From a checkpoint of a small contrastive image-text model: encoder activation gelu, 4600 steps.
Rows from block 3 of the image encoder of a small contrastive image-text model, named by matrix and row number. Rows with one number belong to one neuron. Each number is 128 + 32 x the weight over its row's rms, rounded and kept within 0 to 255. All counts start at 0. Numbers have three digits each.
After each neuron's rows are labels from the 100 images, of 14976, where the neuron reaches its highest value: "top examples" is what is common among them; "patch colour" is the nearest of a few named colours to the mean colour under the peak. Only what is clearly more common there than usual is listed. The data: photos with spoken descriptions (Open Images, Localized Narratives).
# fc1: MLP up (encoder.blocks.3.mlp.fc1.weight, 768x192), inputs 0-95
# fc2: MLP down (encoder.blocks.3.mlp.fc2.weight, 192x768, transposed), outputs 0-95

fc1.458:171123139154083160083102076106112173136153082166081173094122154152172153158072071084149139154144103131148141121083160114128176105147165136145084118067128122145099127138154176135173165151091199084126167097160120120112138159121122160106129127148111110118120145164110153149083132167117149108
fc2.458:125169087113098114105154069158164113100128130126102120181121101135181105078155140165142185169086110186151097164144107173128091091112153167123132068137184101161182091121120148132166165134141194142121179111179105102167111136097180171143094143155106152097144131140174061157145105145107164085
top examples: text has "grass"
patch colour: grey

fc1.186:132118112156085139107164176140146096092172135075143091120170189144092130140086156112141125148083105123111125084120155154135140152106097149151062163127117128156163077060112115149126167144128050114210089095058113089133122157172137209152109090106097172131170142120174082125110098181148225130
fc2.186:176111107118109141124159119160130125126093178171111146121110116111123104096109145193096169117154103124067094151186197099153160114172133142062142157115091143146120171149196118112136122133115140110147144096111123073203094170125105090064120099127124164121100111127051132123167146137148048113
top examples: text has "man"; text has "lights"
patch colour: black

fc1.593:131112107141049176067094165135163147176102096089145126192146120094100128163115086151132113116138142107055093182122127129100149177130116095156095082163145167141130157138133130147167104169081128101094154170200142171127113157135110145074162099137129102107146149124095144133078146151155113130
fc2.593:065107120090137088087150159149113143063138113101168100083125075182191105135141106079147144096139158152113154105164124082115081083121146119156122137139172086101121107140144089093124148155162192075103113155135158109136109108108114108140146198145142102118176122149153150105097136150088119161
top examples: text has "grass"
patch colour: grey

fc1.63:160177157141157084135127144114174102100147071099095122120155083183093089125167135125097146134152114088119142165170116058115099221116114140162153040172118174139154113140131141112073174107095108178091184154115128147133118163106121145121113130121059069119147107074114154197123215105108089168
fc2.63:137105115155113129109149140082137156150097163122087140156140078113133122168105107126103111075157136133095178133103122143109083084167130113113098141171136140039089149125164140134114155054145143114093110112160135154138160188111117132163156173141220120153113145124142119088126028160105171128
top examples: text has "table"; text has "food"
patch colour: pink

fc1.765:082144160157115139140155148169123173146151106138169107118204152130139108151099096181064045165147068158108153125152056090068161108144088058151144140168129141093107132151090107161127112116164119110076082127071147124149142134106141144133080139104143135153076048183132141144122131132127136125
fc2.765:157154086087148182114068040110084103134166165146142126173122134170125142092125170088116133126130117130148155075107119156197164149127138205132123188062132120124121122161082148154106175146089175138169112127149108113145159157193091195125100164146126125117103141139171099124131157105128137127
top examples: text has "man"; text has "wearing"
patch colour: black

fc1.641:146135112155131160103126110183087113140168145040092166155130132089088131111159097118126142086114170103149169087126055096130185184151128150192136164049082135114138098134129130131147161108120122176142131100135091211116167091096126126147141191138080135115133143127125159099102194198066130139
fc2.641:133074166106121128130177142157160107165131107135079144123107141156146149155138078112058142145161116124148081107083103079101094133143138044159139058075120166094125157159117139132109081147174114133057122110139091217119092151194129068139119152127151068131173123141147098149136137164147077091
top examples: text has "man"
patch colour: red

fc1.277:054162136140133109113100173138168086131087119098080100172117081195106102137111139112161117161159155083093110143178058135140095157155140104114131122180124123155154136082149207123084123116093170132087155120138139165123118117171111104056121125143095058147167103130123087127137119066141103181
fc2.277:151120145171082142116091098107192117138174138114118126170137093119129129195098109090155105134138148132104163155110184127070096089141095091170060086130128130104139087105111181116129100105153194114101170105146133117174152132087113139164120129100152097066124139082096118114094116058106164133
top examples: text has "table"
patch colour: pink

fc1.80:131134178138147122139156131049092089183127111094082084179118073110115111118118174162165093120120184059131133110167067086149153133087116089141118088074114087146122099115120120091087143113114123159094172103123127096142143139155108084118116138180168126114078151182105040108165127128161127167
fc2.80:143135172103118149122092150085176108152119129137201154109165084129128098150084102090127105158149109133151109117134148140140163197122179113166107142163145164181152099121183087096116079118110116129114120164062164166040056163119122100172153064130151136112185149109131047129154093179180140145
top examples: text has "grass"
patch colour: pink

fc1.266:166113153159183154111142151163146086158109127113093124120146096123090141187161148126139087142078155091193127112162175139135132135116101147089161101130116098138161072082139133112094079142083050183118132101137166144116069191218119067100161087145204175172105133114152113100147094120148127152
fc2.266:081125174142159065147037163097149123113156127089183139132131126147182134098057101099181126164130094170097146143163148155095120190142182140126071134164139097172127122140187059102121143120125106088088112155100145141053112136130079068156137089183157102121134123117081083161114076117152142110
top examples: text has "grass"
patch colour: pink

fc1.755:171080073070171074161102180163174124085110096168099120110148156130152122115167085111098127159137132122170075197120084176067093087134152147118148080137166180126104182125145188166192167117162166107160103093231142158135074127137176112110170161128157111083124169120107126093142108155117128132
fc2.755:047104078019128146133118175175142113081152143142125170117129146118148101090094182111118092128168099102124146191089089160178049111165115164071186119127077152111162126146157122092137124119152136178197083136137068077149145121123107075111175131114169124129126129061159141142161134156103066168
top examples: text has "man"
patch colour: black

fc1.589:144057154135136155134147123170100120148086169139160113073171119078086090103081145168130137150092097100084166114121093142136163086130059108097111080163151113123135116044123147108142148114112145110125110139060136165089098174132107177198121164085120128128097090199166108121149107098092103157
fc2.589:138140110111132091186126110126154108137146078129079163154163135154059132135152128137136157123137119115064183104071095159169160189105087119088145167088134135119127125126160126085107218116135160181146172155107143072134178132076175125108044111140112063130153181143124152141081118102164140079
top examples: text has "man"
patch colour: black