{"model": "contrastive image-text model", "dataset": "photos with spoken descriptions (Open Images, Localized Narratives)", "train_examples": 50862, "image_size": 48, "crop_scale_min": 1, "horizontal_flip": true, "translate": 0.12, "cutout": 0.25, "tokenizer": "word", "vocab_size": 4585, "loss": "softmax", "embed_dim": 128, "encoder_arch": "swin", "encoder_norm": "rmsnorm", "encoder_norm_position": "sandwich", "encoder_activation": "gelu", "encoder_mlp_ratio": 4, "encoder_head_dim": 64, "encoder_fused_qkv": false, "encoder_bias": "all", "encoder_qk_norm": false, "encoder_parallel_block": false, "encoder_inner_norm": false, "encoder_patch_size": [2, 2], "encoder_depths": [2, 2, 2, 2], "encoder_widths": [96, 192, 384, 768], "text_encoder_causal": false, "text_encoder_width": 256, "text_encoder_layers": 6, "text_encoder_norm": "rmsnorm", "text_encoder_norm_position": "pre", "text_encoder_activation": "gelu", "text_encoder_mlp_ratio": 4, "text_encoder_head_dim": 64, "text_encoder_fused_qkv": false, "text_encoder_bias": "none", "text_encoder_qk_norm": false, "text_encoder_layer_scale_init": 0.1, "text_encoder_parallel_block": false, "text_encoder_inner_norm": false, "text_encoder_drop_path": 0.15, "text_encoder_positions": "learned", "init": "xavier_uniform", "residual_init": "none", "optimizer": "soap", "beta2": 0.99, "learning_rate": 0.0016, "beta1": 0.95, "shampoo_beta": 0.95, "eps": 1e-08, "precondition_frequency": 32, "max_precond_dim": 512, "one_sided": true, "adamw_lr_other_params": 0.00084, "max_grad_norm": 0.5, "max_steps": 4600, "batch_size": 128, "epochs": 11.6, "lr_schedule": "wsd", "decay_fraction": 0.2, "final_lr_fraction": 0.1, "warmup_steps": 920, "weight_decay": 0.1, "adamw_weight_decay_other_params": 0.05}
Rows from block 5 of the image encoder of a small contrastive image-text model, named by matrix and row number. Rows with one number belong to one neuron. Each number is 128 + 32 x the weight over its row's rms, rounded and kept within 0 to 255. All counts start at 0. After the name is the row's rms in percent of the matrix's.
After each neuron's rows are labels from the 100 images, of 14976, where the neuron reaches its highest value: "colour at peak" is the nearest of a few named colours to the mean colour under the peak. Only what is clearly more common there than usual is listed. The data: photos with spoken descriptions (Open Images, Localized Narratives).
# fc1: MLP up (encoder.blocks.5.mlp.fc1.weight, 1536x384), inputs 154-230
# fc2: MLP down (encoder.blocks.5.mlp.fc2.weight, 384x1536, transposed), outputs 154-230

fc1.514 105 [129  93 117 147 156 146  74 118 127 111 138 125  98 161 106 110 121 107 115 169  63  28 110 115 130 125 122  40 141  74 145  58 200 109 117 106 157  72 186  83 123 115 131  57 125 127  83 123 127 109 151 129 129 192 128 144 127 116  55 123 114 115 184 148 178 126 124 169 137 117 114 104  67 160 100 162 156]
fc2.514 096 [ 66  94 134  91 170 100 170 100 134 114 107 145  67  92 128 103 158 157 176 142 162 132 101 159 144 164 135 119 111 150 128 159 153 108 139 161 164  85 156 138 150 160 123 141 120 130 203  44 136 173 140 135 139 180 114 158 135 113  97  77  66 219 145  95 145 197 160 154 167 152 210 122  80  72 164 186  77]
colour at peak: blue

fc1.500 100 [117 153 182 194 197 106 170  83 103  97 167 109 160  92 157 167 141 104 132 123 172 128 107  45 141 106  84 137 131 147 140 164 179 172  98 128 117  93  81 166  94 127 148 120 128  59 127 100 156 157 117  98 141 132 148 163 126 107  73 163 115  98 155 162 169 114 130 172  94 116 117  74 126 158 134  69 188]
fc2.500 104 [138 168 180 130 164 101 137 132 119 118  99 130 109 165 113 128 188 134 191 121 147 123 182  99  69 119 155  91 114 130 152 127 123 126 127 135 131 151 115 151 134 167  86  91  71 148 108 146 152 148 121 128 116 164  88 165 112 128 149 140 160  78 120 118 116 179 143 118 174 191 100 112 119 106  97 103  89]
colour at peak: red

fc1.274 100 [ 99 150 133  76 105 115 182 136 127 127 122 110 149 125 137 147  99 109 111  98 113 153 102 112 154 145 120 133 125 134 129 102 185 119  38 143  92  58  74 132 142 133 113 107 104 152 151 177  52  99 168  59 126 124 169  79  61 160 140 165 135 160 159 142 108 110 176  76 182 130 141 137 100 153 107 119 116]
fc2.274 100 [118 145 120 102 177 148 126 165  98 179  83 150 107  87 163 168 101 172  73 127 152 103 188 213 137 116 182  98 129 120 133 143  46 138 139 121 156  88  86 131 138 151 110 123 164 187 111 143  78 133 127 148 136 180 127 120  95 153 106 161  83 134 145 116 232  58 158 149 100 143  66 177 124  96 140  71 114]
colour at peak: blue

fc1.667 100 [137  78 179 133 141  70 105  93 138 147 119 116 134 182 129  83  55 114  95 106 130 127 137 163  62  80  97 101 129 177 154 109 125 189 120 134  81  90  87 153 119  89  96 163 135  97 131 123 148 148 110 212 114  55 110 122 160 156 120 156  69 117 107 134 108 120 131 101  93  85 150  79 110 172 146  88 129]
fc2.667 098 [107 111 110 141 129 113 158 105 172 158 175  88 144  93 104 177 111 129 214 135 194 139  69 161 197 108 139 186 163 120 121 132 160 134 124 137  61 154 142  95 115 114 154 124  80 167 109 112 113  60 173 116  38 144 103  82 116 124 163 171 173 101 193 179 100  67 107  96 140  96 164 111 147  83 165 146 109]
colour at peak: red

fc1.714 105 [150 120 150 116 103 154  69  76 107 158 112  90 155 148  74 192 131 105 125  75  78 115 168  98 119 130  40  71  75 145 141  86 112 102  98 157 107 148  69 132 102  84 120 141 122  81 127  82  52 103  89  66 116  74  99 191 101 113 209  95 131 156 129 183 207  76 106  86 101 141 106 173 128 141 123 116 159]
fc2.714 106 [ 89 158 139  97 109 151 203 132 192 157 188 173 133  92 131 175 120 169 138 133 145 104 114 168 157 151 154 133 159 112 132 161 176 140 175 107  82 205 171 106 176 136 109  99 124  92  83  94 111 123 174  69 104 105 143 102 174 117 126 146 112 118 138 121  45 101 151 126 164 141 148 132 168 149 103 179 129]
colour at peak: red

fc1.248 104 [174 103 182 128 145 122 137 106  94 170 169 118 101 179 135 137 105  96 126 109 138  74  92  69 117  80 123 109 113 113 105 109 125 158  90 125  86 118 165 143 138 145 119 118 160 139 105 108  72  77  92 141 130 141  88 127 125 142  82 174 109 129 113 145 135  92 115  87 120 127 183 127  96 168 153 126 106]
fc2.248 098 [ 66 176 109 145 128 104 151 109 116 151 192 120 144 104  97 182  97  87 224 143 129 142 113 120  87 124 159 156 183 199 142 126 178 128 104 130  56 146 132 131 155 115 164 120  75 138 126 144 122 121 178 161  99 167 134  72 123 106 143 116 162  90 156 141  47  99  70 155 124 170 171 124 125  84 155 156 116]
colour at peak: red

fc1.164 111 [127 166  96 116 114  94 105 127 131  96 115 103  76 117  88  72 151 129 123 181 101 108 134  97 134 152 123 140  91 110 129 159 147  44 136 123 126 142 139 123 159  76 123 130 111 126 115 136 152  93 166 105  70 190 197 159 128 141 116 182 125 152 172 146 152 179 175 125 115 148 132 101 124 148 154 223 157]
fc2.164 112 [117 105 148  77 155 103 127 106 145  95  78 134 124 180 103 141 110 153  70  87 100 121 170 123  99 153 124  89  84 118 167 122  91 134 119 192 165 102 153  88 103 156 157 112 103  71 120 131 147 165 126 143 140 115 129 102 164 124 160 100 111  95 137 120  91 109 103 157 133 156 167 140 130 146 149 160  99]
colour at peak: grey

fc1.552 104 [124 120 110 140 140 124 117 137 131 187 173 131 175  86 131 108 213  93 163 158 109 116 138  91 146 146 129 130  88 105 168 137 170 188 115  50 119 120 115 115 150 197 130 140 101 129  75 175 122 142 160 117 135 127 113 222 155 114  67 135  38 113 125 114 124 111 105 122 118 134 107 145 144 109 154 135 167]
fc2.552 102 [128 193 195 151 140 109 139 126 124 147 162 118 160 119 132 203 141 221 133  97 115 136 115 143 165 138 153 115 160 140 150  64  79 117 141 157  90 103 111 189 142 116  88 109 141 160 121 191 157 139 108 115 110 138  63 126 119 119 144 144 146 135 159 156  79 152 151 109  74 130 162 179 136 114 133  75 129]
colour at peak: brown

fc1.700 099 [ 94 106 161 156 110 108 118 109 177 139 197 162 148  90  94 142 116 158 172 135 174  97 186 121 127 143  87  85 136 165 172 118 144 135 171 111 107 101  92 104 142 150 131 167 167  75 124 122 162 144 107 133 178 122 114 157  74 166 199 172 126 114 110 136  65 115 106 134 102  98 138  93 125 134 116 134 119]
fc2.700 097 [135 152 126  86 125 172 164 172 150 181 102 165 221 158  26 118 137 111 141 110 104 129  81  54 116  97  93 137 225 131  91 120  79 120 151 159  40 167 109  81 119  76 116 155  45 110  90 146  77 178 144 111 121 117  91 129 111 124 121 133 116  84 108 138  85 143 187 125  57  98 124 131 177 112 133 123 187]
colour at peak: white; pink

fc1.707 109 [155 153 131  69 134 102  78 104 135 115  94 151 107 143 178 138 157 164  97 142 118  86 209 109 153 111 181 180 111  70 113 102 131 123 125 142 124 113  99  83 124 152 105 120 142  90 213 153 129 150 100 199 129  69 162  76 161 154 199 127 136 122 109  87 109 171 141 136 166 110  88 146 132 144 142 132 117]
fc2.707 098 [ 90 124  83 139 137 115 172 113 144 196  94 115 123 120  55 167 104 130 121 160 131  95  82 184 191 109 124 186 135 143 143 100 118 101  90  37 104 168 100 197 132 105 171 143 167 155 120 144 108 129 136  96 146 168 182  92 128 102  84 127 142  99 166 120 128  66 135 130 117  87 166 136 139 137 106 125 136]
colour at peak: red

fc1.301 111 [197 137 115 149  88 161 145 128 155 170 156 172 111 183 102 120 116  67 117 135  73  90 134  94 101 145 106 112 122  97 117 115 121  97  72 107  49  95  77 116 119  98 107 150 150  91 145 121  96 108 155 145 115 156 130  92 116 116  97 126  84 106 146 150 169 112 152 131 128 117 144  99 138 135 136 161 138]
fc2.301 102 [ 76 126 128 133 117  73 109 124 129 156 137 143 134 149 137 139 146 166 231 154 171 124 121 185 126 153 144 106 152 180 160  97 160 156 113  81 139 121 166 154 185 109 200 111 135 163 149  83 112  88 129 126  93 160  93 140 148 147 142  97 141  58 124 140 116 107 106  98 112 179 206  96 121  69 178 128 110]
colour at peak: red

fc1.646 108 [135  88 171  92 141 124  99 163  94 129 140 149  84 112 182 154 141 120 147 134  85 173 100 158 136 203 169 139 102 110 147  85 139 177 100 143 126 183 156 155 161 135 158 157  53 147 132 146 120 139 194 162 143 140  95 128 168  93 118 107  87 113 140 116 191 154 109 150 156  95 134 103 138 169  82 133 165]
fc2.646 108 [153 178 149 120  75  72  99 113 131 115  98 113 164 104  95 207 134 140 164 104 128 115 148 129 137  90 105 155 144 122 125 124  75 130 134 153 139 100 142 159 105 111 142 160 185 149 151 146  94 115 108 115 113 137 147 123 200 164 182 119 181 107  97 108 131  84 149 123 137 103  42 122  42  69 138  61 147]
colour at peak: black

fc1.111 105 [120 106 124  95  96 120 187  86  92 103 139 141  75 127 109 106 149 123 182 154 119 133 125 228 137 104 132 113 115  87  94 132 145 120 114 116 151  81 162 172 124 143  94  96 132 126 102 129  72 128 197  81 143 143 160 107 154 164 103 134 136 181 166 109 162 102 134 134 130 178 127 131 207  92 148 144  95]
fc2.111 093 [127 142 189 101  94 164 190 184  80 184 103 189 156 144 129 129 161 147 125 143 117 150 126 164 112  80 170 112 122 166  92 138 123 106 131 141 216 128 141 110 136 170 125 149 133 178  98 141 156 165 129 107 149 110 149 160 115 160 129 132  81  83 122 139 126  88 152 128 157 153 127 101 106  59  70 130 107]
colour at peak: blue

fc1.743 095 [128 127 133 121 163  91 122 114 153 168 162 163 207 144 132 110 177  92 125  87 113 130 100 136 132 126 137  70 139 169  92  91 167 130 155 123 118  70 117 171 125 119 128 171 124 145 167  96  82 166 128 120 116 101 113 134 135  98  99 115 187 145 124 149  98 166 183 164 106 114 129  24 153  83 158 166 133]
fc2.743 091 [133 135 109 158 130 131 143 122 205 142 132 158 121 114 101 136  98  97 148 131  96 115 129 128  96 178  76  85  79 128 154 105 154 157 167 111 106 141 105 118 109 132 131 147 162  65 140 124 124 125 121  97   9 137 174 127 110 113 133 147 122 162 174 181  85 106 135 137  91  80  65  84  98 156 144 151 113]
colour at peak: white

fc1.682 094 [174 157  54 176 116 180 108 174 128 123 136 128 113 111 101 177 134 156 107  90 164  62 138  74  78 178  86 162 103 125 152 139 151  81 113 116 142 164 136 152 114 136 117 151  93 144 141 146  85 101 137 155 156 142 122 141 155 113 119 160 112 180 103 125 123 120 115 139 150 149 140 117 154 146 119 149 165]
fc2.682 099 [162 207 117 175 120  64 127 114 148 135 171 106 154 106  74 148 121 114 172 148 130 148  97 108  95 170 132 151  87 114 148 122 108 158 104  90 124 106 108 173  68 207 161 189 194  83 165 128 124 142  92  61 120 123 121 107  68 115 133 164  68 129 126 164 130 133 142 146 154 159  90  85 110 142 112  98 123]
colour at peak: black

fc1.433 104 [137 125 159 111 183 163 142 139 105 133 130 126  86 122 105 104  68 110  99 129 112  98 141 169 157 127 121  74  81  86  99 123  63 156 129  97 145 177 166  90 111 107 119 118 113 115 144  82 123 105  52 145  76 165 132  75 129 144  55 167 130 110 100 106 148 113 148 135 154 155 155 154 124 154 184 151 122]
fc2.433 100 [156  64  47 149 188  64 128 113 155  47 114  74 109 130 156 154 101 105 154  66  92  98 140 177 149 163 102 144  80 158 126 141 142 156 163  84 185 176 134 131 132  93 208 124 162 110 171  73 137 135  97 170 139  84 104 116 172 156 119  91 119 109  87  94 130 170  70 149 113 174 129  86 167 118 146 163 135]
colour at peak: cyan

fc1.494 102 [107 129 107 141 152  99 167 115 144 133 172 174  61  77  72  91 155  66 152 129 112  91 167 177 113 128 146  97  96 112 106 134  69 178 221 167 179 115 117 125 115 134  84 147 138  46 191 103 183 145  83 154 139 104  99 149  88 187 142  76 148 161 152 140 137 161  99 184 133 131 131 160 144 103 161  94 156]
fc2.494 108 [175 130 124  62 170 126 132 144  96  74 111 129 131 166 159 150 113  98 189 121 103 120 118 125 168 119 109 141 121 118 118 129  98 184 139 145  89 144 130  80 140  98 144 129 105 154 117 117 147 145 121 124 227 173 138 130  95 123 102 108 101 123 139 117  76 157 123 148  79 116 176 121 149  95 140 156 138]
colour at peak: pink

fc1.67 103 [118 102 132 149 155  94 190 113 174 159 137 136  56  84 139 119 159 114 120  87  71  92 144 187 142 146  92 168  87 160 168 181 115 167 159 133 191 173 202 126 125 132 129 157 170  94 156 136 131 132 153 128 118 165 133 135 141 115  99 149 156 144 151 102 114 136  83 145 161 117 130  58 129  55 199 139 141]
fc2.67 102 [145 165 145  67 139 160 159 119 199 107  60 181 161 123 105 148  96 133 171 115 137  90 108  88  94 129 152 101 121  95 166 160 133 125  96  97  85 100 150 131 201 110 133 167 129 151 165  72 113 125  89  88 156 145 116 167 118 114 140  95  97 119  87 150  93 145 126  80 119 143 197  69  89 112 137 180 129]
colour at peak: grey

fc1.484 092 [ 83 176 138 173 152 130  79 121 126 182 145  98 151 171 124  93  83 133 166 149 142 113  83 112 107 111 125 163  72 115  81 159 135 134 146  91 130 133 164 135 126 158 124 124 150 154 141 187 113 136 134 126 109 106 131  46 152 144 161 122 116 170  93  72 175 120  93  86 142 158  55 164 111  93 172 104 134]
fc2.484 090 [126 142 115 122  98 176 105 109 125 115 134 140 145 106  88 163 118  83 134 130 133 161 104 131 123 145 120 126 118 100 169  66 155 107 138 109 158 173 144 132 115 119  96 131 139  80  94 135  84 126 157 166 103 153 149 235 103 107 133 169 103 136 176 172 154 116 110 139  79 130 110 170 151 134 102 114 167]
colour at peak: grey

fc1.767 100 [106 138 176 191 125 129 160  63  91 174 128 157 128 170 121 183 147 119 164 117 197 126 135 141 113 165 157 149 119 140 185 110 126 156 149 125  62 164 146 129 115 163 128 126 152 147 138 107 173 151 139 113 121 125 116 115  88 172 167 214 127 109 113 116 130 175 113 139 139  80 117 135 161 124  97  70 103]
fc2.767 104 [133 101 118 127 152 156 104 127  93  71 135 139 144 102 145 120  83 139  58 114 134 126 129 145 157 112  83  69 147 174  87  84 132 132  88  92 111 121 114 104 105 140  89  88 137 136  80 119 121 197 150 109 123 128  94 159 204 108  96 181 129 122  85 118 143 130 133  82 104 176 121 128 136 133 126 171 164]
colour at peak: blue

fc1.243 095 [129 134 143 106 176 148 127 160 132 137 122 171 141  73 112 104 146 142 149 123 142 134 108 175 114 167 144 141  61 121 231 142  88 192 170 128 130  99  95 115  85 141  96 151 142  64 153 131  93 131 139 134 157 138  94 202 140  71 117  76  65 129 119 121  74  44 163 162 130  91  65 108  99 127 108 116 115]
fc2.243 098 [196 153 169  57 112 116  90 137  92 141 114  80 126 136 133 123 116 122  47 134 138 138  95 171 134  75 133 120 142 137 139 130 134 114 150 147 115 170 105 123 142 136 147 177 209 171 156 131 140 176 141 155 107 130 191  86 114 113 153 147 125 113 190  89 191 115 124 145  98 114 154 176 165  87 102 105 167]
colour at peak: white; pink

fc1.720 098 [ 95 113 202 129 125 184 152 118 125  90 155 124 169 143 159 114 119 109  92  91 109 100  95 173  99 130 158 127  93 111 144 133 163 116 133 167 154 155 193  90 134 133 142 127  89 101 164 131 135 116 137 114 183 125 168 169  67 131 113 115 129 192 103 135 106 166 154 173 114  98 160  85  87 132 124 183  71]
fc2.720 090 [103 119 175  90  86 102 121 194 117  82 139 113  83 126 130 132 150 119 120 114 142 164 167 149  83 158 123  91  69 167 127 110 124 176 155 149  97  94 133 145 203 162 120 138 150 107 146 117 102  69  85 119 114 109 128  80 127 140  80 141 193 151 106 163 133 116 110 160 145 155 117 166  81  91 104  96 146]
colour at peak: brown

fc1.749 106 [110 134 142 175 154  92  76  53 113 133 159 161 115 131 154 157 125 139 123 143 142 148 144 142 138 142 134 140  76 151 157  79 117 164 159 111 141 149  55 165 111 166  89 122  86 165 116  91 119 118 102 116 205 149 108 127 129  80 136  80 147 143 139 150 151 142 161 155 103 124 112 147 149 109 116  82 191]
fc2.749 109 [ 96 134 117 155 138 140 102 133 126 131 119 115 167  99 144 154 171 108 117 121 153  94 135 153 113 130 181 135  95 150 204 104 142 153 104 119 107 109 143 169 102 153 152 121 123 134 122 141 118 135 131 111  99 140  59 125 105 156 113 105 187 122  60 121  82 179 108 132 113 197 109 105  77  52 145 142 106]
colour at peak: black

fc1.672 107 [140 177 133 121 131 122 135 110 168 108 140  93 154 100 140 116 101 129 210 171  56 175  90 106 166 121 116 159 120 129 141 171 130 156 130  54  59 116  91 159 156 139 208 171 141 133 116 108  85 184 137  76 131 112 158 157 158 125 116 175  67 163 156 126 131 113 144  70 135 132  97  98  94 127 125 101 153]
fc2.672 104 [125 133 102 125 130  99  76 112 107 116 159 123 127 146 145  90  91 155 107  97 183 105 140 137  96 198 123 101 114 152 126 151 138  99 127 171 123 121 146 106 148  87 122  65 112 116 108 137 200 120 119 120  99 124 114 116 125 175 152 141 156 142 172 117 130 134 117 165 138  91 113  78 131 140 114 107 127]
colour at peak: brown

fc1.662 100 [145 124 103 176 154 145 143 124 141 115 197  95 137 102 188 165 105 138 120  43  84 112 126  69 159 151 116 122 114 174 154 137 142  99 100 153  98 133  79 152 163  97 114 104  94 128 138 157  94 129 150 120  89  72 139 185 113 187  97 112 161  82  95 107 130  81 145 106 110 156  90 113 142 171 124 139 141]
fc2.662 105 [ 75 146 111 163 156  92 129 127 150 112 151 170 160  71  97 164 115  97  97  81 119 155 120 135  80 116 132 134 163 100  60 145 133 140 166  93 104 173 124 106 128 194 111 118 188 129  98 136  87 107 124  98 115  85 160 175 118  59 151 115 117 178 182 190 133  99 153 134 143 130 125  80 164  92 111 140 141]
colour at peak: brown

fc1.390 109 [114 110 133 193 153  96 124  76 147 138 157 129 133 182 172 153  98 103  95 120 142 131  95  68 110 161 129  47  88 144 141 149 178 126 101 124  69 187 111 135 135  88 120  87 140 175 111 119 110 146 126 128 145 138  75 150 127 154 140 147 126 155 116 170 121 123 166 107 111 116 114 111 138 137 152 131 144]
fc2.390 105 [108 122  97 155 140  96 184 125 131 135 196  88 142 103  92 195  93 141 157 132  99 146 131 141 141 176 139 149 129 139 110  88 153 118 199  88  84 137 121 152 179 154 150  91 113  91 156 130  97  86 145 121  76 123 123 150 158 112 162 132 149  67 117 113  51  48  99 140 166 194 143 119 131  95 106 130 146]
colour at peak: red

fc1.197 106 [142 133 104 113  81 162 198 127 141 124 146 119  95 133 108 133 127 105 133 128 187 175  87 184 100 142 102 126 138 132  40 153 113 115  87 107 146  41 162 169 113 116 128 115  85  99  94 116  99 121 194 153 126 154 107 131 130  71 134 152 104 147 102  99 124 100 115 112 146 147 114 144 140 112 142 127 119]
fc2.197 105 [153 119 206 118 106 161 150 160  90 122 113 134 144 145 123 100 143 166 100 144 171 107 146 164 174 118 151 160 148 154  64 147  96 121 100 132 167  84  97 129 167 177 110 201 157 161 104 171 117 145 144 155 145  95  86 173 121 145 141 119  74  88  78 100 115 116 179 114 128 135 123 126 161 101 156 116 113]
colour at peak: blue

fc1.422 109 [157 134 153  84  84 133 119 100 115 163 107 155 132  89 173 131 134 136 141 128 129 160 158 120 166 156 207 107 139 118 102 146 140 116 183 157 159 154 177 118 123 149 101 175 102 185 129  99 106  74 118 177 121 154  96 121 162 141 137 124 126 110  97 132 153 146  81  89  79 178 121  93 129 111  84 154 149]
fc2.422 107 [116 166 174  52 105  81 104 120  87 111  74 107 128 124  98 201 136  97 133 171 165 170 149 164 114  94 121 160 129 115 107 144  84  91  71 103 167 140  98 105 158  99 165 123 123 112 117 103 106  93 129 101 118 115 138 131 165 181  89 194 134 147 114 117  60  91 141 125 188 113  91 107  90 143 171 104 147]
colour at peak: grey

fc1.160 107 [139  82 139 101 115 125 140  88 143 117 184 124 132 152 127 106  99  98 127 116 115  90 135 101  94 147 169 147 129 144 108 158 170 162  95 122  98  87 149 197 144  64  59 158 103 136 140 186 118  97 121 197 184 123 149 112 158 137  93 181 145 105  74 137  90 133 106  98  95  95 124 135 108 166 158  79  96]
fc2.160 106 [114  43 113 124 121  98 155 121 139 114 147 139 157 113 179  98 127 120 210 143 167 101 107 131 192 117 132 160  98 119 150 132 100 139  79 127  52 131 132 137 101 100 171  89  75 173  45 145 106  90  57 144 119 137 107  52  77 125 121  88 196  76 119 146 146 123  90 126 140 102 154 126 134 137 137 108 101]
colour at peak: red

fc1.1 094 [ 73 117 204 126 116 151 122 151 157 177 134 121 157 112  75 133 155  75 122 128 152 115  92 171 174 107 121 135 168 109 115 119 111 116 126 147 110 153 162 125 157  73 137 138 140 125 132  84 150 111 108 192 115  99 150 135 110 147 107 185 124 171  66 113  75 123 164  68 176  89 173 154 132 111 110 139 113]
fc2.1 097 [115  99 126 107  94 117 123 185  85  73 177 116 128 148 150 132 164 147 130  74 139 112  97 205 109 165 128 173  90 133 112 162 103 130  92 162 154 104 125 181 179 126 154  97 126 162  76 140  67  89 110 108 123 135  90  98  75 167 152 149 175 142 124 133 132 134 133 102 110 153  93 105  70 119 147  76 124]
colour at peak: black

fc1.424 112 [141 101 148 141  72 130  85 126 152 110 170  93 106 142 130  90 110  66 130 158  86  75 146 101  88 118 124 127 175 136 196  80 166  95 107  88 166 130 141 148 108 100  61 164 140 161  83 150 129 122 160 136 110 148  91  80 106 120 126 105  70 142 198 148 163 111 101 106 126 166 147 138  97 106 122 151 149]
fc2.424 112 [ 93 115 152  94 111 165  57 160  78 126 183  70 183 140 139 145 129 118  93 102 154 150 115 124 119 134 137 105 107 201 147 147 121 114 116 107 142 140 179 157 118 143 106 100  99 151  74 141 102 138 153 128 109  85  49  84 133 136  63 142 142 139  79 127 110 122  98 150 147  84 151 151 128 142 121  99 219]
colour at peak: white

fc1.286 098 [119 118 150 107 152 121 121 112 123 151 110 139 118 126 119  97 156 133  96 207 130 129 155 134 187 127 111 129 107 112 206 131 143 146 152  87 153 127 112 109 106 178 134 101 187  99 113 167 136 156 140 154 162 155  93 133 160 122  61 180 100  85 171 119 146 102 148 154 153  93  81 121  76 121 127 114  95]
fc2.286 091 [206 136  98  55 101 130 104 141 126 213 121  88 111 157 122 152 148 186  72 174 138 147 152  82 120  59 142 132 174 121  93  93 179  97 146 142 187 128 130 109 109 135 186 133 152 148 149 126 130 119 197 150 117  77 140 131 164 141 145 148  87 166 201 124 166 102 122 142  92 178 162 144  94 124  75 116 152]
colour at peak: pink

fc1.542 096 [113 138 129 132 107 161 135 117 149 105 103  56 243 116  97 146 131 128 136 163  54 177 133 132 115 109 150 141 127 114 141 159 154 147 145 141 158 169 157 116  70 168 146 137 148 108 190 166 163  85  57 125 132 137 119 102  84 136 134 104 152 124 144 202 126 114 144  54 154  97 120 176 114 161 105 136 132]
fc2.542 099 [108 183  94 117 177 148 177 153 109 186 104 104  96 137  66 140 136 132 136 133 128 125 115 179 121 114 163 146 162 156 147  64 163 118 167  99 126 146 140 109 115 134 161 101 101 123 140  97  88 114 188 105 170 104 133 155 119  47 173 116  59 124 163  69 108 130 177 174 111 109  90 129 147 105 102  42  97]
colour at peak: grey